config = dict(
    train_examples=22605,
    cond_dim=256,
    norm='layernorm',
    head_dim=64,
    qk_norm=False,
    moe_every=1,
    expert_mlp_ratio=0.5,
    residual_init='none',
    weight_decay=0.4,
)
Rows from block 8 of a small image flow-matching model, named by matrix and row number. Rows with one number within an expert belong to one neuron, the router's apart. Each number is 128 + 24 x the weight over its row's rms, rounded and kept within 0 to 255. All counts start at 0. After the name is the row's rms in percent of the matrix's.
Before each expert's rows are labels from the 100 images, of 14976 (inputs lightly noised), where the router gives the expert most weight on average: "top examples" is what is common among them. Only what is clearly more common there than usual is listed. The data: stained colorectal tissue patches (NCT-CRC-HE-100K). In brackets: how many of the 100, against the usual share in percent.
# router: router (model.blocks.8.mlp.router.weight, 4x320), inputs 160-239
# up: expert up (model.blocks.8.mlp.up, 4x160x320), inputs 160-239
# down: expert down (model.blocks.8.mlp.down, 4x320x160, transposed), outputs 160-239

# expert 2
top examples: tissue: normal colon mucosa (32 vs 8.7); tissue: mucus (27 vs 9)
router.2 112 [126 103 135  97 120 117 117 143 139 121 117 123 101 100 126 151 124 149 141 138 167  98 120 121 158 139 130 142 159 147 109  87 182 162 107 152 167 148 107 121 169 145  98  85  89 144 148 111  73 128 107 147 141  99 111 133 123 109 140 131 122 172 155 111 125 156 107 113 119 133 122 152 144 140 132 130 136 110 162  91]
up.0 109 [164  91 118 141 115 137 156 141 181 106  92 107 125 108 144 142 157 115 117 126 113  85 139 181  74 126 138 154 112 132 108 134 138 119 108 136 125  73 105 103 128 131 126 144 132 105  91 120 129 107  94 145 147 153 125 121 129 120  94 154  89 140 108 136 149  90  88 129 164 145 116 128  89 155 154  88 165 131 113 171]
down.0 105 [ 84 178 159 121 152 132 105  87 110 135 132 196 154 128  99 144 129 185 160 136 149 119 107  96 162 129 177  79 124  97 151 143 129 133 163 109 138 129 134 129 119 104 117 130 135 142 148 148 146 122 171 105 135 119 133 117 109 123 152 129 140 113 133  79 118 171 159 109 108 140 163 106 166  89 122 153  95  92 152  56]
up.1 100 [152 114 133 114 104 149 144 121 138 107 158 157 113 127 110 121 163 158 121 119 126 165  93 143 100 139 123 113  97 124 132 130 130 149 143 127  78  98 100 136 106 129 142 125 140 131 154 138 101  98 174 133 131 138 111 115 178 120 112 151 116 125 127 124 114 138 104 134 127 166 118 112 127 118  94 113 108 118  91 158]
down.1 117 [101 109 101 132 147  96 100 145 124 159 112 136 159 122 119 136 103  98 121 144 166  87 182 125 159  83 121 161 152 171 149 148 135 126 137 150 162 171 156 170 134 124 107  93 122  95 107 155 111 139 114 122 155 120 117 144  82 133 104 153 122 140 137 160 135 101 138 123 158 128 116 116 110 139 146 117 121 127 127  95]
up.2 107 [137 118 129 128 112 145 126 167 140 124 131 174 126  98 164 120  94 152 120 143 107 122 118 161 104 113 153  92 111 111 159 134 135 114 115 130 120 150 103 163 141 106 144 132 120 106 156 105 113 151 127  99 150 126 114 154 148 124  72 146 106 106  95 136 122 171 113 132 119 171 181 167 129 142 141 132 140 149 114 120]
down.2 115 [113 133 142 114 163  93 132 121 101 131 146  88 120 137  79 123 142 110 166 144 146 121 159 113 116 133 121 161 138 125 108 134 111 133 135 122 128  70 154 121 100 177 112 108 146 115 116 121 146  88 111 170 115 125 117  89 110 104 156 117 115 143 127 130 112 109 150 157 133 111  77 141 144 127 107 136 117 141 124 143]
up.3 082 [148 133  80 131 126 154 141 108 136 112 124 138 141 108 154 139  98 146  97 148  86 153 114  68 125 122 101  74 124 142  93 121 154 127 109  47 150 147 129 143 147 120 164 131 211 143  78 160 143 128 143 151 144 134 134 129 150 155 136 136 130 142 143 114 169 110 141 116 140 139 136 130 135 149 113 117 142 133 106 145]
down.3 072 [114 121 163 143 131  91 137 135 110 164 128 112 118 163 123  86 119  95 114 110 160 123 141 138  85 110 146 141 127 131 145 156  96 131 194 171 147 131 139 103 132 126 153 136  68 117 160 118 147 116 153 105  98 115 116 130 119 109 114  96 133 127 109 163  96 103 141 146 124 115 117 123 128 124 128 110 112 132 141 128]
up.4 101 [140 107 105 159 157 144 105 100  88 132  97 143 147 178 109 132 106  75 126 116 155 104  65 145  73  96 103 108 161  96 153 102 123 155 134 124  78 131 148 129 138 167 151 136 123 121  96 131 123 110 150 131 162 151 177 157 126 142 161 162 148  95 128 113 112 143 126  94 154 139 146 122 141 106 137 146 107 159 110 150]
down.4 118 [121 142 175 137 117 106 125 169 168 116 158 125  86 115 123 161 157 114 145 129 124 161 157 118 175 129 157 102 147 150 147 151 127 108 102 149 167 115 110 132 121 103 132 129 140  97 162 118 134 126 110 106  99 149  84  99 106 125 132 102 104 163 123 134 157 124 103 168 136 101 133 140 104 131 157  97 158  95 146 128]
up.5 117 [115 122 110 176 123 147 108 121 139 111 132 111 124 100 122 135 153 104 152 104 133 165 122 128 120 109 148 121  78 143 145 171 127  97 135  97 105  88 166 120 139 117 146 147 103  99 140 132 118  97 126 161 150 127 133 129 138 116 131 155 141 137 121 164 151 132 139 116 130 191 116 111 121 137 100 128 149 137 111 140]
down.5 104 [146 104 117  90 135  93 154 138 127 117 105 140 155 163 172 153  88 129 106 161 145 128 149 113 132 139  93 112 143 113 134 104 161 155 118 142 128 160 121 174 112 115 105  93 148 163 120 135 115 157 161  89 118 129 143 137 131 118 137 107  95 128 130  98 127 156  98 165 131  95 138 127 122 126 170 147 106 140 116 118]

# expert 3
top examples: tissue: smooth muscle (85 vs 13.4)
router.3 084 [165 140 155 133 104 195 130 111 129 131 136 122 120 190 172 136 164 125 153  82 117 156 139 113 153 109 120 133 118 127 129 107  58 135 117 141 139 116 103 141 138  93 134 141 162 122 137 153 139 110 131 115 113 127 141 163 130 173 100 157 144 125 121 100  74 105 100 129 153 128 101 104 122 140 101 162 100 145 170 180]
up.0 102 [111 146  95 142  94 169 125 122 133 150 147 117 127 140 150 139 134  67 133  95 131 106 112 125 119 139 151 182 147  87 164 139  82 131  97 118 106 110 131 165 119 157 128 140  97 121 107 148 116 149 151  91 154 158 171  97 141  98 113 124 158 117 133 141 138 179 141 134 125 109 142 139  60 117 153 154  88 118 115 145]
down.0 099 [168 115 123 161 157 151 119 130 123  92 118 176 108 101 151 126 161 163  86 157 158 125 157 141 148 161 130 125  83 109  97 149 134 180  95  96 146 138 115 141 131 150 110 147 153 173 112 141 113 146 121 134 168 168 168 125 137 109 174 185 148 173 121 111 157 155 130 107 146 142 116 124 125 172 134 110 127  93 124 137]
up.1 105 [106 110 124 188 104 171 153 124 160  98 101  97 126 130 116 144 120 134  96 115 102 139 146 113 141 132 160 160 151 120 121 151 114 146 152 116 169 130 118 103 111 157 126 145 118 107 139 115 115 107 127  73 129 159 147 140 130 127 102 118 154 113 150  94 159 119 181 158 110 135 169 108 132 123 118 119 123  92 144 137]
down.1 094 [124 149 108 106 129 110 134 143  83 137 164 136  97 115 104 112 142 119 145 151 105 117 134 145 140  91 135  88 130 126 174 199 117 109 143 107  92  95 123 108 112 105 182 153 132 139 146  78  82 121 107 136 113 122 130 114 115 129 143 132 139 114 138 192 111 102 135 118  99 126  92 123 105 129 119 120 159 138 152 132]
up.2 103 [127 140 112 155 118 171 160 115 124 117 120  88 103 113 139 124  70 123  82 155  98 112 149 164 139 110 140 153 156  99 123 124  84 150 125 136 124 144 130 133 135 133 145 167 122 130 132 127 107 124 142  92 123 171 143 100 149 108 103 116 155 125 166  95 163  93 160 136 150 106 159 152 110 135 102 132  98 128 126 154]
down.2 085 [122 128 105  79  99 148 118 124 157 143  89 102 104 161 118 115 131 112 150 121 130 132 136 139 166 131  93 166 143 139 127 134 115 149 144 151 104 125  94 168 143 119  81 109 125 135 103 170  96 154  75 123 119 151 156 147  97 183 130  99 135 116 128 117 171  99 116 149 166 117 115 124 107 151 143 111 133 119  98 149]
up.3 092 [123  70  80 169 129 123 121 141 141 132 141 116 135 111  84 142 114 124 107 105 106  98 114 161 117 147 133 121 146  85 136 137 126 127 121  92 106 100 129 145 103 135 159 136 119 101 123 123 146 106 125 100 146 119 128 104 104 113 115 124 112 138  98 112 119 153 180 104 106 145 147 120 132 131 102 108 117 130 137 137]
down.3 118 [130 138 126 123 132 154 137  92 133 124 140 128 157 151  84 140 117 101 108  91 116 148 124 149 186 127 153 171 139 125 150 108 133  92 111 163 141 117  91 125 149 133 101 146 133 120  96 146 142 141 124 146 151 152 133 138 106 140 141 131 126 138 136 125 128 138 131 117  93 149  93 112  89 113 116 125 128 132 149  96]
up.4 093 [136  95 110 118 124 145 106 120 119  95 127 124  76 120 195 117 154 124  85 120 184 121 154 103 116 145 123  97 130 151 101 128 153 111 169 154 130 130 120 150 131 119 147 140 128 126 138 110 124 142 133 126 151 112 115 118 152 155 156 125  95 103 122 166 110 108 119 117 135 161 114 108 129 166 141 134 126 148 160 145]
down.4 109 [125 151 147 171 183 161 160 126 126 167 151 132 151 119  84 153  94 140 131 164 109 137  96 154 134 114 136 153 165  85 167 140  78 131  91 130 119 131 124 124  98 156 143 136 135 120 124 129 130 119 143 103 181 117 130 162 136 101  82 115 137 139 118 117 128 150 158 152 154  94 130 152 139  89 122 136 108 117 113 121]
up.5 112 [144 141 131 151  77 167 131 110 121 107 156 122 147 115 154 124 103 132 113 165 121 159 177 147 110 122 175 159 111 127 113 144  89 161  86 123 171 134 147 131 117 137 137 139  83 151 143 125 140 169 161  94 124 148 134 143 114 133 115 134 137 119  91  92 145 141 171  91 125 126 143 132 142 124 103 187 131 108 124 121]
down.5 118 [150 129 149  87 154 149 158 127 124  95 156 137 142 151  81  95 133 105 131 127 151 126 120 126 109  85 141 162 117 157 160 153  88 133 134 172 109 116 165 143  92 125 132 152 115 140 154 118 100 143  94 152 128  90  87 127  82 122 106 101  88 130 134 168 121  77  63 129 125 104 150 167  93 138 113 110 106 112 125 130]

# expert 0
top examples: tissue: lymphocytes (100 vs 11.2)
router.0 098 [107 123 151 145 148  51 116 142 104 174  97 134 165 126 130  98 141 122 114 133 111 102 113 151  86 129 124  84 114 113 154 169 135 111 135  65  86 120 124 103 133 147 115 150 151 115 138 122 177 131 155 131 119 148 128 133 133 108 136 137 122 129 125 123 141 115 126 143 162 117 165  94 136 124 119 117 159 141  83 126]
up.0 097 [116 100 128 105 158 127 173 163  94 160 145 148 109 128 135 147 148 104 149 124 130 120 173 148 100 103 113  84 159 122  98  77 128 128 113 114 141 115  90 134 137 152 154 147 108 104 148 113 112  69 120 124 128 193 165 151 131 103  86 111 171 114 143 152  98 115  93 105 116 142 145 126 104 140 119 120 115 170 179 135]
down.0 093 [119 133 121 112 113 119 105  90 142 108 139 119 125 131 115 116 106 131 113 141 141 124  94 138 156 111 112 155 126 160 140 174 156 129 114 158 131 149 169 148 129  89 148 103 170 126 105 136 154 181 116 161 112  62  78 127 115 113 131 136  77 129 102 110 179 120 165 134 112 191 115 137 144 119 156 144 144  82  78 124]
up.1 091 [111  99  98 154 163 119  89 141 101  96 118 131 118 142  90 163 104  96 131 127 147 129  90 155 145 136 108 125 156  73 134 115 120 168 171 102 121 130  89 128 105 112 153 117 110 102 180 111 121 107 139 104 180 117 172 123 110 148 129 130 165 119 144  88 146 138 149 175 129 149 149 118 141 161 138 105 136 153 125 153]
down.1 091 [193 126 139 119 115 166 140 106 168 144 144 124 140  83 137 145 131 138 121 131  78 105 150 113 120 110 136 119 145 188  82 119 125  70  75 160 139 122 158 132 142 157 123 149 165 129  91 152 106 145 145 142  80 151  82 159 145 100 151 101 101 157  97 186 116 124  99  78 129 124  86 132  85  78 136 141 126  86  95 108]
up.2 090 [ 97 136  79 133 127  90  83 150 147 128 153 108 141 117 152 124 148 145  93 137 134 155 167 110 136  97 114 130  91 109 160 135 146 101 140 101 172 158 130 165 171 147 115 104 108 133 173  99 156 134 146 187  97 113 107 124 144 129 154 158 115 185 116 119 116 128 124 105 121 101  99 125 153 141 121 179 146 154 123 105]
down.2 087 [140 164 139  96 108 133 130 163 114 134 131 172 141 139 111 110 103 135 137 138 113  83 118  97 128 162 116 125 116 112  77  77 109 166 137 122 110 109  98  66 104 107 149 133 135 149 135 172 122 115 149  90 171 136 158 147 143 153 122 147 155  64 141 149 146  94 135 144 125 174 152 141 115 115 104 100 130 142  92 138]
up.3 092 [ 96 158 139 110 141 113 115 147 138  96 141 154  98 113 122 125 168 125 118 104 126 170 136 104 136 153 128 102 139  96  94 110 145 160  90 105 118 121  60 132  97  94 134 106 118  97 124 122 121 116 133 135 177 127 134 130 100 116 121 127 164 113 146 137 121 136 116  97 115 117 123 119 128 108 127 122 148 168 100 103]
down.3 080 [139  80 106 164 133 158 155 102 150 160 113 127 168 154 104  87  91 125 144 123 151 102 135 141 142 109 146 186 129 147 163 175 120  75 160 164 125 146 206 133 148 147 119 170 122 134 135 115 140 151  99 143 121 109 145 141 136 151 136 152 127 139 130 127 160 146 111 129 133 143 175 151  91 133 145 144  75 117 112 156]
up.4 101 [103 136 139 135 167 141 132 116  96 127 117  89 166 131 140 139 139 172 123 114 121 141  95 118  89 159 136 126 172 113 101 141 162 155 139  73 112 136  97 129 111 103 135 140 142  80 100 104  96 107 129  40 177  96 149 123 129 137 110 111 138 137 141 146 165 143 143 154 167 123 125 119 128 143 117 109 110 144 105 144]
down.4 096 [141 109 127 118  99 120 152 108 131 106 140 176  96 105 117 157 141 105 101 124 136 142 157 155 152  83 146 138 116 144 163 168 113  91 103 172 111 144 137  95 145 149 125 112  90 167 119 141 109 130 144 207  95 165 128 128 106 131 119 139 108 133  90  92  90 150  77 127 112 127 119 154 120 131 144 138 137 120 152 108]
up.5 109 [ 81 136 130 154 129 148 138 141 113 102 108 157 163 115 163 138  81 138 116 126 135 128 102 121 134 121 142 104 131  84 136 112 151 116 110 126  84 140 116 130 126 143 110 155 155  80 114 108 112  83 104 121 108 149  87 125 151 135  92 157 117  92 128 128 128 149 123  96 159 151 123 107 110 118 140 101  95 121 114 138]
down.5 103 [160 107 127 130 119 110 118 141 140 145 140 121  82 134 104 152 176 116 164 116 131 141 134 133 137 138 142 121 128 173 133 131 101 142 161 107 156 124 143 117 100 101 143  92  87 168 147  82 136 132 144 150 180 105 167 128 128 139 159 110 159 164  99 141 146 114 102 152 105 101 161 135 119 135 142 142 114 157 124 127]