A small image flow-matching model, trained from scratch: patch size [8, 8].
Rows from block 7, named by matrix and row number. Rows with one number belong to one attention dimension. Each number is 128 + 32 x the weight over its row's rms, rounded and kept within 0 to 255. All counts start at 0. After the name is the row's rms in percent of the matrix's.
# q: attention query, key and value (stacked) (model.blocks.7.attn.qkv.weight, 960x320, the q third), inputs 240-319
# k: attention query, key and value (stacked) (model.blocks.7.attn.qkv.weight, 960x320, the k third), inputs 240-319
q.24 082 [119 196 195  89 132 132 157  82 154 120 199 120 167 158  97 157 120 126 104 163 138 138 116  58 130  93 163 149  83 162 123 139 143 133 146  80 108 125 177  87 100 112  81 161 179 135 126 142 133 146 139 132 122 135 118  92 146 100 119 112 118 162 105 173 103 111 139 107  36  97 129 134 177  84 112 176 117 118 141 116]
q.25 110 [105  99 111 144 102 116 159 148 108 157 124 170 113  98 126 110 156 147 158 142 109 115 131 112 148 161 161 125 139 123 147 125 156 100 145 111 128 122 159 133 124 198 140 111 146 203  92  81  84  72 118 154 117 102 180 201 103  90  75 170  90 190 128 105 120 135 153  75 186  86 121 134 128 100 113  90 137  92  89 152]
q.26 093 [125 143 133  98 129 103 119 126 127 126  87 145 118 132 104 129 127 124 150 141 139  85 105 191 108 117 156  90 127 174 123 125 127 139  75  76 179 145  38 152 153  89 105  77 117  77  89 162 101 126  93 150 169 113 123 147 170 118 128  91 184  91 115 135 143 146  98 130  35 140 153  97 129 132 128 134 122 119 158 165]
q.27 088 [155 114 121 144 193 149 113 129 161 150  95 116 154  98 125 136 109 136 120  95 136  99 149 141  99 173 106 150 171 102 118 111 106 151 102 111  68 162 117 163 163 108 107 113  74  88 178 133 134 172 171 128 128 153 103 102 102  60 146 118 167 100 196 137 120  75 160 160 188  95 115 139  88  92 136 172 147 120  88 122]
q.28 091 [102 176 101 105  57 101  65 169 163 107 171 109 182  77 133 142 127 149 148 106 152 123 140 124 114 115 173  62  94 102 176 141 137 115 169 138 140  69 177  77 161  99 180 173 123 135  89 120 110 159 123 134  81 190 100 103 131 193 178  86 106 110  75  82 121 121 135 107 112 108 141  75 109 151 122  70 163 101 105 118]
q.29 106 [170 178 160  77  71 118 142 117 143 163 192 108 134 106 117 129 186 129 154 177 127 131 162  83 123 185 122  91 110 145 151 143 182 120 131 126 120 125 128 132 129 128 126 166 135 159 125 129 138 114 159 141  95 179 168 124 169 107  52 147 141 127  96  95 141 153 105 104  73 124 122  82 150  71  98  73 147 156 121 155]
q.30 112 [130 166 184  92 157 143 104 103 166 112 125  92 105 157 139 125  67 124 102  94 117 150  97 151 107 167  62 212 143 143  87 145  86 159 123 148 140 155 122 115 144 107 141  90 110  65 135 152 123 158 107 125  96 144 113  65 116 126 134 117 161 117 188 172 120  92 127 135  63 185  93 102 175  95 135 132 131 149 174 119]
q.31 120 [138  93 118  75 108 123 151 117  72 118 121 113 103 172 154 156 171 120 116 164 137 150 166 131 164 117 115 110  88 101  93 100  77 150 138 111 155  98 131 137 107  48 151 127 129 137 139 130 141 140 192 114 130 100 143  98 180 158 125 142 154 103 150 108 149 157  91 154  51 117 144 115 105 140 144 112  79 183 147  88]
q.32 102 [181 171 163  71 129 106 125 129 154 102 159  96 167 161 165 148  97 101  98 145  88 157 118 115 101 148  86 131 100 171 136 115  90 169 150 138 103 123 147 118 173  58 120 147 139  57 146 129 151 188 150  64  94 154  68  63 122 132 159 152 149  90 143 171  98 106  93 173  80 173 145  84 150  91 143 155 137 152 119 100]
q.33 101 [142 174  86  90  68  84 121 140 152 136 135 105 155 192 146 108 164 135 154 120 136 168 123 101  81 128  96 108 119 149 135 152 120 137 182 102 144  75 215 100 110 136  96 171 121 146  97  96 135 145 101 177  82 137 181  87 206 145 105 112 104 152  96 154 174 135 123  91 115  93 146 124 170 111 132  89 138 123 108 117]
q.34 100 [ 81  56 151 162 105 142 143 170  82 134 119 161 114 127  97  83 139 153 169 132 114 157 153 130 175 145 122 174 130 110 106 126 136  98 120 107 121  93 133 176  52 195 150 130 140 212 149  89 133  54 164 144 117 131 164 188  94 146  69 145 114 173 127  83 131 154 172 105 143 168 117 140 115 103 103  88 118 178 132 135]
q.35 115 [166 164 140  85 118 143 119 156 177 110 161  76 172 173 112 149 142 106 133 169  87 122 107  92 103 115 140  97 135 157 112 140 142 132 122 135 169 104 173 129 122 102  74 198  95 102 132 121 142 160 125 115 121 196  85  93 173 163 142  80 154 126 111 104 122 126 105  96  88 132 143 124 149  99 128 163 173 154 182 101]
q.36 126 [171 157 163  67  93 168 142 134 129 109 128 128 172 182 145 142 127 120  91 195 121 157 112 118 122 123  98 123  91 183 112 165 130 175 185 181 136  85 217 112 110  95 107 151 187  90 146 104 149 165 138 125  91 144  87  65 134 167 146 141 134  95 116 143 142 108 103 121  27 140 138  82 138 113 134 132 102 200 170  47]
q.37 124 [121 136 121 133 145 126 106 150 148 117  96 135 100 181 139 107 135 123 145  78 134 139 139 145 111  90  78 182 102 123  85 141  67 159 168 161 153 125 122 121 108 122 138 104 121  76 153 137 183 141 136 156 105 116 119  63 147 139 159 117 122 124 146 171 180 135 125 147  91 167 153 117 175 167 153 111 106 157 165 109]
q.38 092 [141 119 115 109 171 136 117 101 129 125 109  97 107 129 108 149 101  82 124 154 104 166 144 114 131 138 138  52 189 157 131 106  93 121  19 119 165 146 104 120 148 123  88 169  57  90 112 158  72 133 112  54 160 154 131 140 116 142 125 124 155 159 136 109  81 130 132 125 148 182 109 165 161  88 133 198 152 130 169 182]
q.39 106 [160 116 128  89  92 146 125 137  83 125  81 130 107 171 150 140 148 147 130 177  97 154 128 172 132 122 117  85  85 191  89 127 124 192 142 108 189 115 137 110  87 111 105 102 153 114  88 125 150 136 141 138 159  76 102 147 135 135  61 200 151 137 129 160 150 191 106 112  45 116 157 110 158 158 136 111  60 192 177 125]
q.40 095 [ 51 101 143 181 158 131  83 116 111  97  72 186 156 104  95 149 116 146 134  80 193 130 188 147 145 144 167 135  96 106 129 124 124 113 104 160  86 148 114 171 134 136 138 130  94  93 178 157 130  85 161 164 141 138 123 136  75 119 163  95 182  66 134  67 127 122 139 178 112 152 102  81  78 146 133 125  91 179 126  95]
q.41 104 [149 173 127 101 165 110  99 122 150  99 142  89 104 156 110 156 113 112 125  87 138 152 140 156 109 114 121 118 158 129 125 119  97 147  76  66 129 162  62 110 145  90  93 125  84  65 160 185 135 149 104 119 155 168 101  68 194 155 138  59 194  90 104 140 119 132 104 177  76 129 153 119  88 121 132 182 154 103 128 107]
q.42 121 [ 86  81 165 139 114 181 137 142  87 162 107 170  95 127 119 139 121 157 143 155 103  76 149 135 155 125 110 145 109 139  80 123 115 176 137 138 161 107 116 129 119 140 184 100 168 162  95 117 151  96 172 116 142  80 124 169  86 123  73 196 111 158 150  95 155 166 112  74  78 164 116 116 161 139 145  54  85 186 212 154]
q.43 116 [163 184 156 129  94 133 130 137 139 147 205 135 144  76  96 100 168 129 151 173 116 110 144  75 108 177 169 100 126 195 182 159 195 133 133 123  95 133 112 118 148 168 129 173 154 148  96 137 146 107 120 122 121 168 128 156 139  88  72 150 112 164  70 124 118 157 128  98 122 105 130  99 133 120 112  93 152 122 105 168]
k.24 085 [130 131 120  84 121 146  61 127 122 133  97 116 128  69 132 156 117 164 158  71 151 132 104 137  64 114 139 115 161 122  95  94 123 137 137 111 105 127 122 126 214  90 111 103  96  89 115  86 156 139  79  90 134 136 111 112  62 224 119 106  95 102 105 156 105 141  56 128 108 130 130 156 134 104 195 148 135  92 198 146]
k.25 104 [132 137  77 116 132 113  87 159 110 132 120 104 102 153 138 120 103  93 131 114 140 186  84 130 128 148 136 111  90 127 165  86 130  63 127 153 133 165 183  72 144 125 144 169  90 112 145  90  97 143 132  99 140 153 188 145 172 164  99  72 160 103  64 110 141 131 143  77 135  87 111  96 111  80 155  95  78 128 149 161]
k.26 094 [193 101  66 150 136  95 129 148 106 129  64 155 153  62 104 107 168 166 131  98  84 106 149 114 151  96 136 123  82 151 131 148 125 141 130 155 145 109  98 157 161 111  77  92 130 175  92 120 161 124 104 108 168 120  95 124  98  92 129  77 105 148 169 152  83 183 150 161 104  81 158  88  59 117 140 142 167  90 122 115]
k.27 087 [ 94 117 190 144 123  87  74 159 124 123 158 150 148 114 123 172 113 119  98 169 140  80 156 133 122  90 182 158 107 110 165 137  94 155 125 154 108 177 155 156 108 144  99 130 162 117 143 141 152 153  73 149 102 145  80 176 162  78 154 143 142 114 140 106  92 143 180 151 146 161 163 128 147 111 124 121 116 123 121 115]
k.28 091 [ 99 153  95 130  94 143 159 113 167 130 139 129 165 171 112  95 135 149 105 129 139 157 128 106  90 118  99 116 152 207  68 149 144 124 136 129  87 125 121 105  85 199 131 167  69 122  69  93 113  86 115 130 127 112 188 158 152  85 148 183  92 153 128 131 136 125 141 109 193  65 158 182 111 136 165 163 161 100  95 154]
k.29 095 [114 114 162 171 168 163 119 196 159 185 126 115 134  77  81 131 122 103 161  73 113 120  80  99 110 120 187 114 133 175  98 166 130 133 125 153  63 136 100 150 155 138 133 138 188  94 145  54 176 132 123  89 136 139 127 125 115 184 133 127 123  91  74 163 149  90  94 126 130 129 128 129 143 148 182 107 135 126 187 174]
k.30 108 [166 183 173 137 159 134 110 106 119 126 105  84 143  92 139 122 151  93  95 111 108 103 152  99 135 131 116 151  89 128  81 163 119 150 151  96 114 137 143 126 131 126  87  90 111 155 127 192 141 146 102  90  76 161  93 118  51 148 138 147 159  99 201 155 110 112 109 171  93 134  76 157 167 114 153 112 142  79 197 100]
k.31 121 [ 99 117 154 162 153 161 144 136 137 127 109 179  73  73  72 129 203 164 125 137 103  79 148 157 130 131 143 162 131 110 124 127 131 163 170 155 106 129  87 188 136  79 131 128 180 150 148 134 147 121 136  99 111 119  93  95 128 119 125 116  82 149 188 135 194  95 115 135 131 165 166 122 127 148 155 134 115 150 128 114]
k.32 099 [ 80 144 221 160 126 127 166 107 113 111 130 143 181 156 124 118 126 180 127 164 115  57 105  89  84  80 154 166 119 165 121 161 125 199 130  94 113 113 104 161  78 157 149  60 163 120 145 140 152 163  92  76 141 145 143 137  87  86 146 194 115 145 187 126 105 131 102 149  48 181 143 172 182 154 129 184 163  75 129 108]
k.33 096 [154 153 118 123  98 109 163 126 133 120 197 103 131 185 176  91 104 132 167 101 110 110  89 147 111 147 120 117 210 209 131 157 147 147 119  82 159 119 124  95 159 155 118 150 121 133 120  92 159 142 130 105 212 151 157 125 177 183  95  98 135 120 110 133 142 147  55 130 130 126 132 114  99 163 109 171 103  90  83 109]
k.34 099 [113 152  60 220 187 125 141 118  95 135 136 132 115 196 139 132 111 158 124 134 122 153 116 122 132 169 137  98 126 126 179 100 125  80 149 179 127 118 135 126 138 169 186 140 138 147 134 151 119 157 166  86 147 138 138 138 154 155 122 109 179 113 135  78 152 108 190  85 108 149  63  77 146 105  83  59  31 195 130 132]
k.35 116 [131 153 113 113 117 114 160 135 145 150 155 138 133 155 143 124 145 136 175 160  57 131 124  97 118 121 126  90 124 154  71 154 142 142 130  87 166  43 102 165 176 142 108 110 162 145  86 133 174 120 105 148 210 104  54 150 123 121 127 214 141 128 137 102  54 122  74  79  77 138 108 146 119 181 132 154 134 140 153 145]
k.36 124 [116 154 185 138 118 108 156  88 156 122 164 128 114 193 202 128 129 227 138 166 102  91  83 119 138 105 115 149 178 162  89 164 140 132 146  96 154  93  94 134 120 162 118  91 179 109 102 105 152 118 100  88 172 120 135  99 105 124 135 186 106  91 170 143  86 127  51 111  67 124 115 113 168 191 113 193 128 146  69 102]
k.37 121 [167 156 112 116 100 118 176  75  94 106 169 117 146 148 169  99 169 143 115 134 132  92 141 146 184 155  98 123 220 152 152 198 133 141 133  80 173  84 104 141 127 138 109 133 150 169 126 184 158  98 122 137 128 122 113 108 147 127 126 142 142 153 174 146 143 153  68 130 159 143  91 105 140 164  66 128 126 131  83  77]
k.38 088 [179 119 144 133 149  98 144 150 154 118  56 163 139  73 100 137 168 102 132 158 129 117 149 103 148 117 158 107  70 102  93 127 120 165  92 118 161 100 104 150 193 110 127  77 155 159 144 158 134 169  80 138 168  76  25 174 134 142 110 149 152 104 132 105  72 134 134 106 114 171 131 159 110 163 143 128  90 145 113 121]
k.39 109 [167 133 122  94 103  71 164 139  78 125  86 149  87 138 147 109 170 207 147 122  93  72 110 135 129 148 151 121 146 148 150 151 134 114 111  90 186 104  80 161 175 166 137  82 218 144 113 133 138  90 155  95 136 102  96  86 167 123 121 152 166 150 158 168 155 157  63  95  57 132 144  27 107 157 163 127  79 150 107 142]
k.40 098 [ 93 113 140 182 110 138 142  83  64 129 143 143 177 122 157 155  75 164 113 138 123 166 144 130 166 127  93 151 135 135 113 130 111 172 115 147  89 156 110 171 128 107 129 157 145 133 117 126 154  89 122 183  55  98  98 121 145 121 163 167 115 148 146 104 121 134 220 158 158 147 180 135 126 165 112 104 109 189  90 152]
k.41 101 [141 119 108 159 131 133 137 138 129 127  78 175 164  35  79 109 166 107 149 128 149  98 181 118 117 115 112 153 102 104 119 133 122 207 118 124 110 119  82 183 132  55 113  78 142 152 121 161 202 110  98 158 121 113  59 130  71  95 150 129  84 187 173 114 100 117 178 190 127 157 191 196  80 154 143 171 163  90 142 113]
k.42 127 [178 138  74 125 130  72 151 121  60 115  87 102 103 155 112 116 133 124 121 164  85 121 140 120 180 144 149  82  95 121 123 157 113  89 145 131 165 113 125 126 130 186 133 135 149 150 120 150 122 121 166  78 105 109 116 112 145 154 117 110 184 130 138 151 160 133 105  83 145 126  45  34 120  94 131 102  97 166 165 124]
k.43 113 [108 125 137  90 131 118 122 184 141 135 129 122 144 135  99 135  72 115 168 115 119 149  55 113 114  90 152  96 146 157 128 178 108 132 105 147 120 119 154 114 157 150 131 130 121  80 101  75 132 115 120 119 163 121 175 154 137 152 153 122 107  98  16 156 119 147  92  97 142 105 133 128 106 114 171 151 166 121 142 146]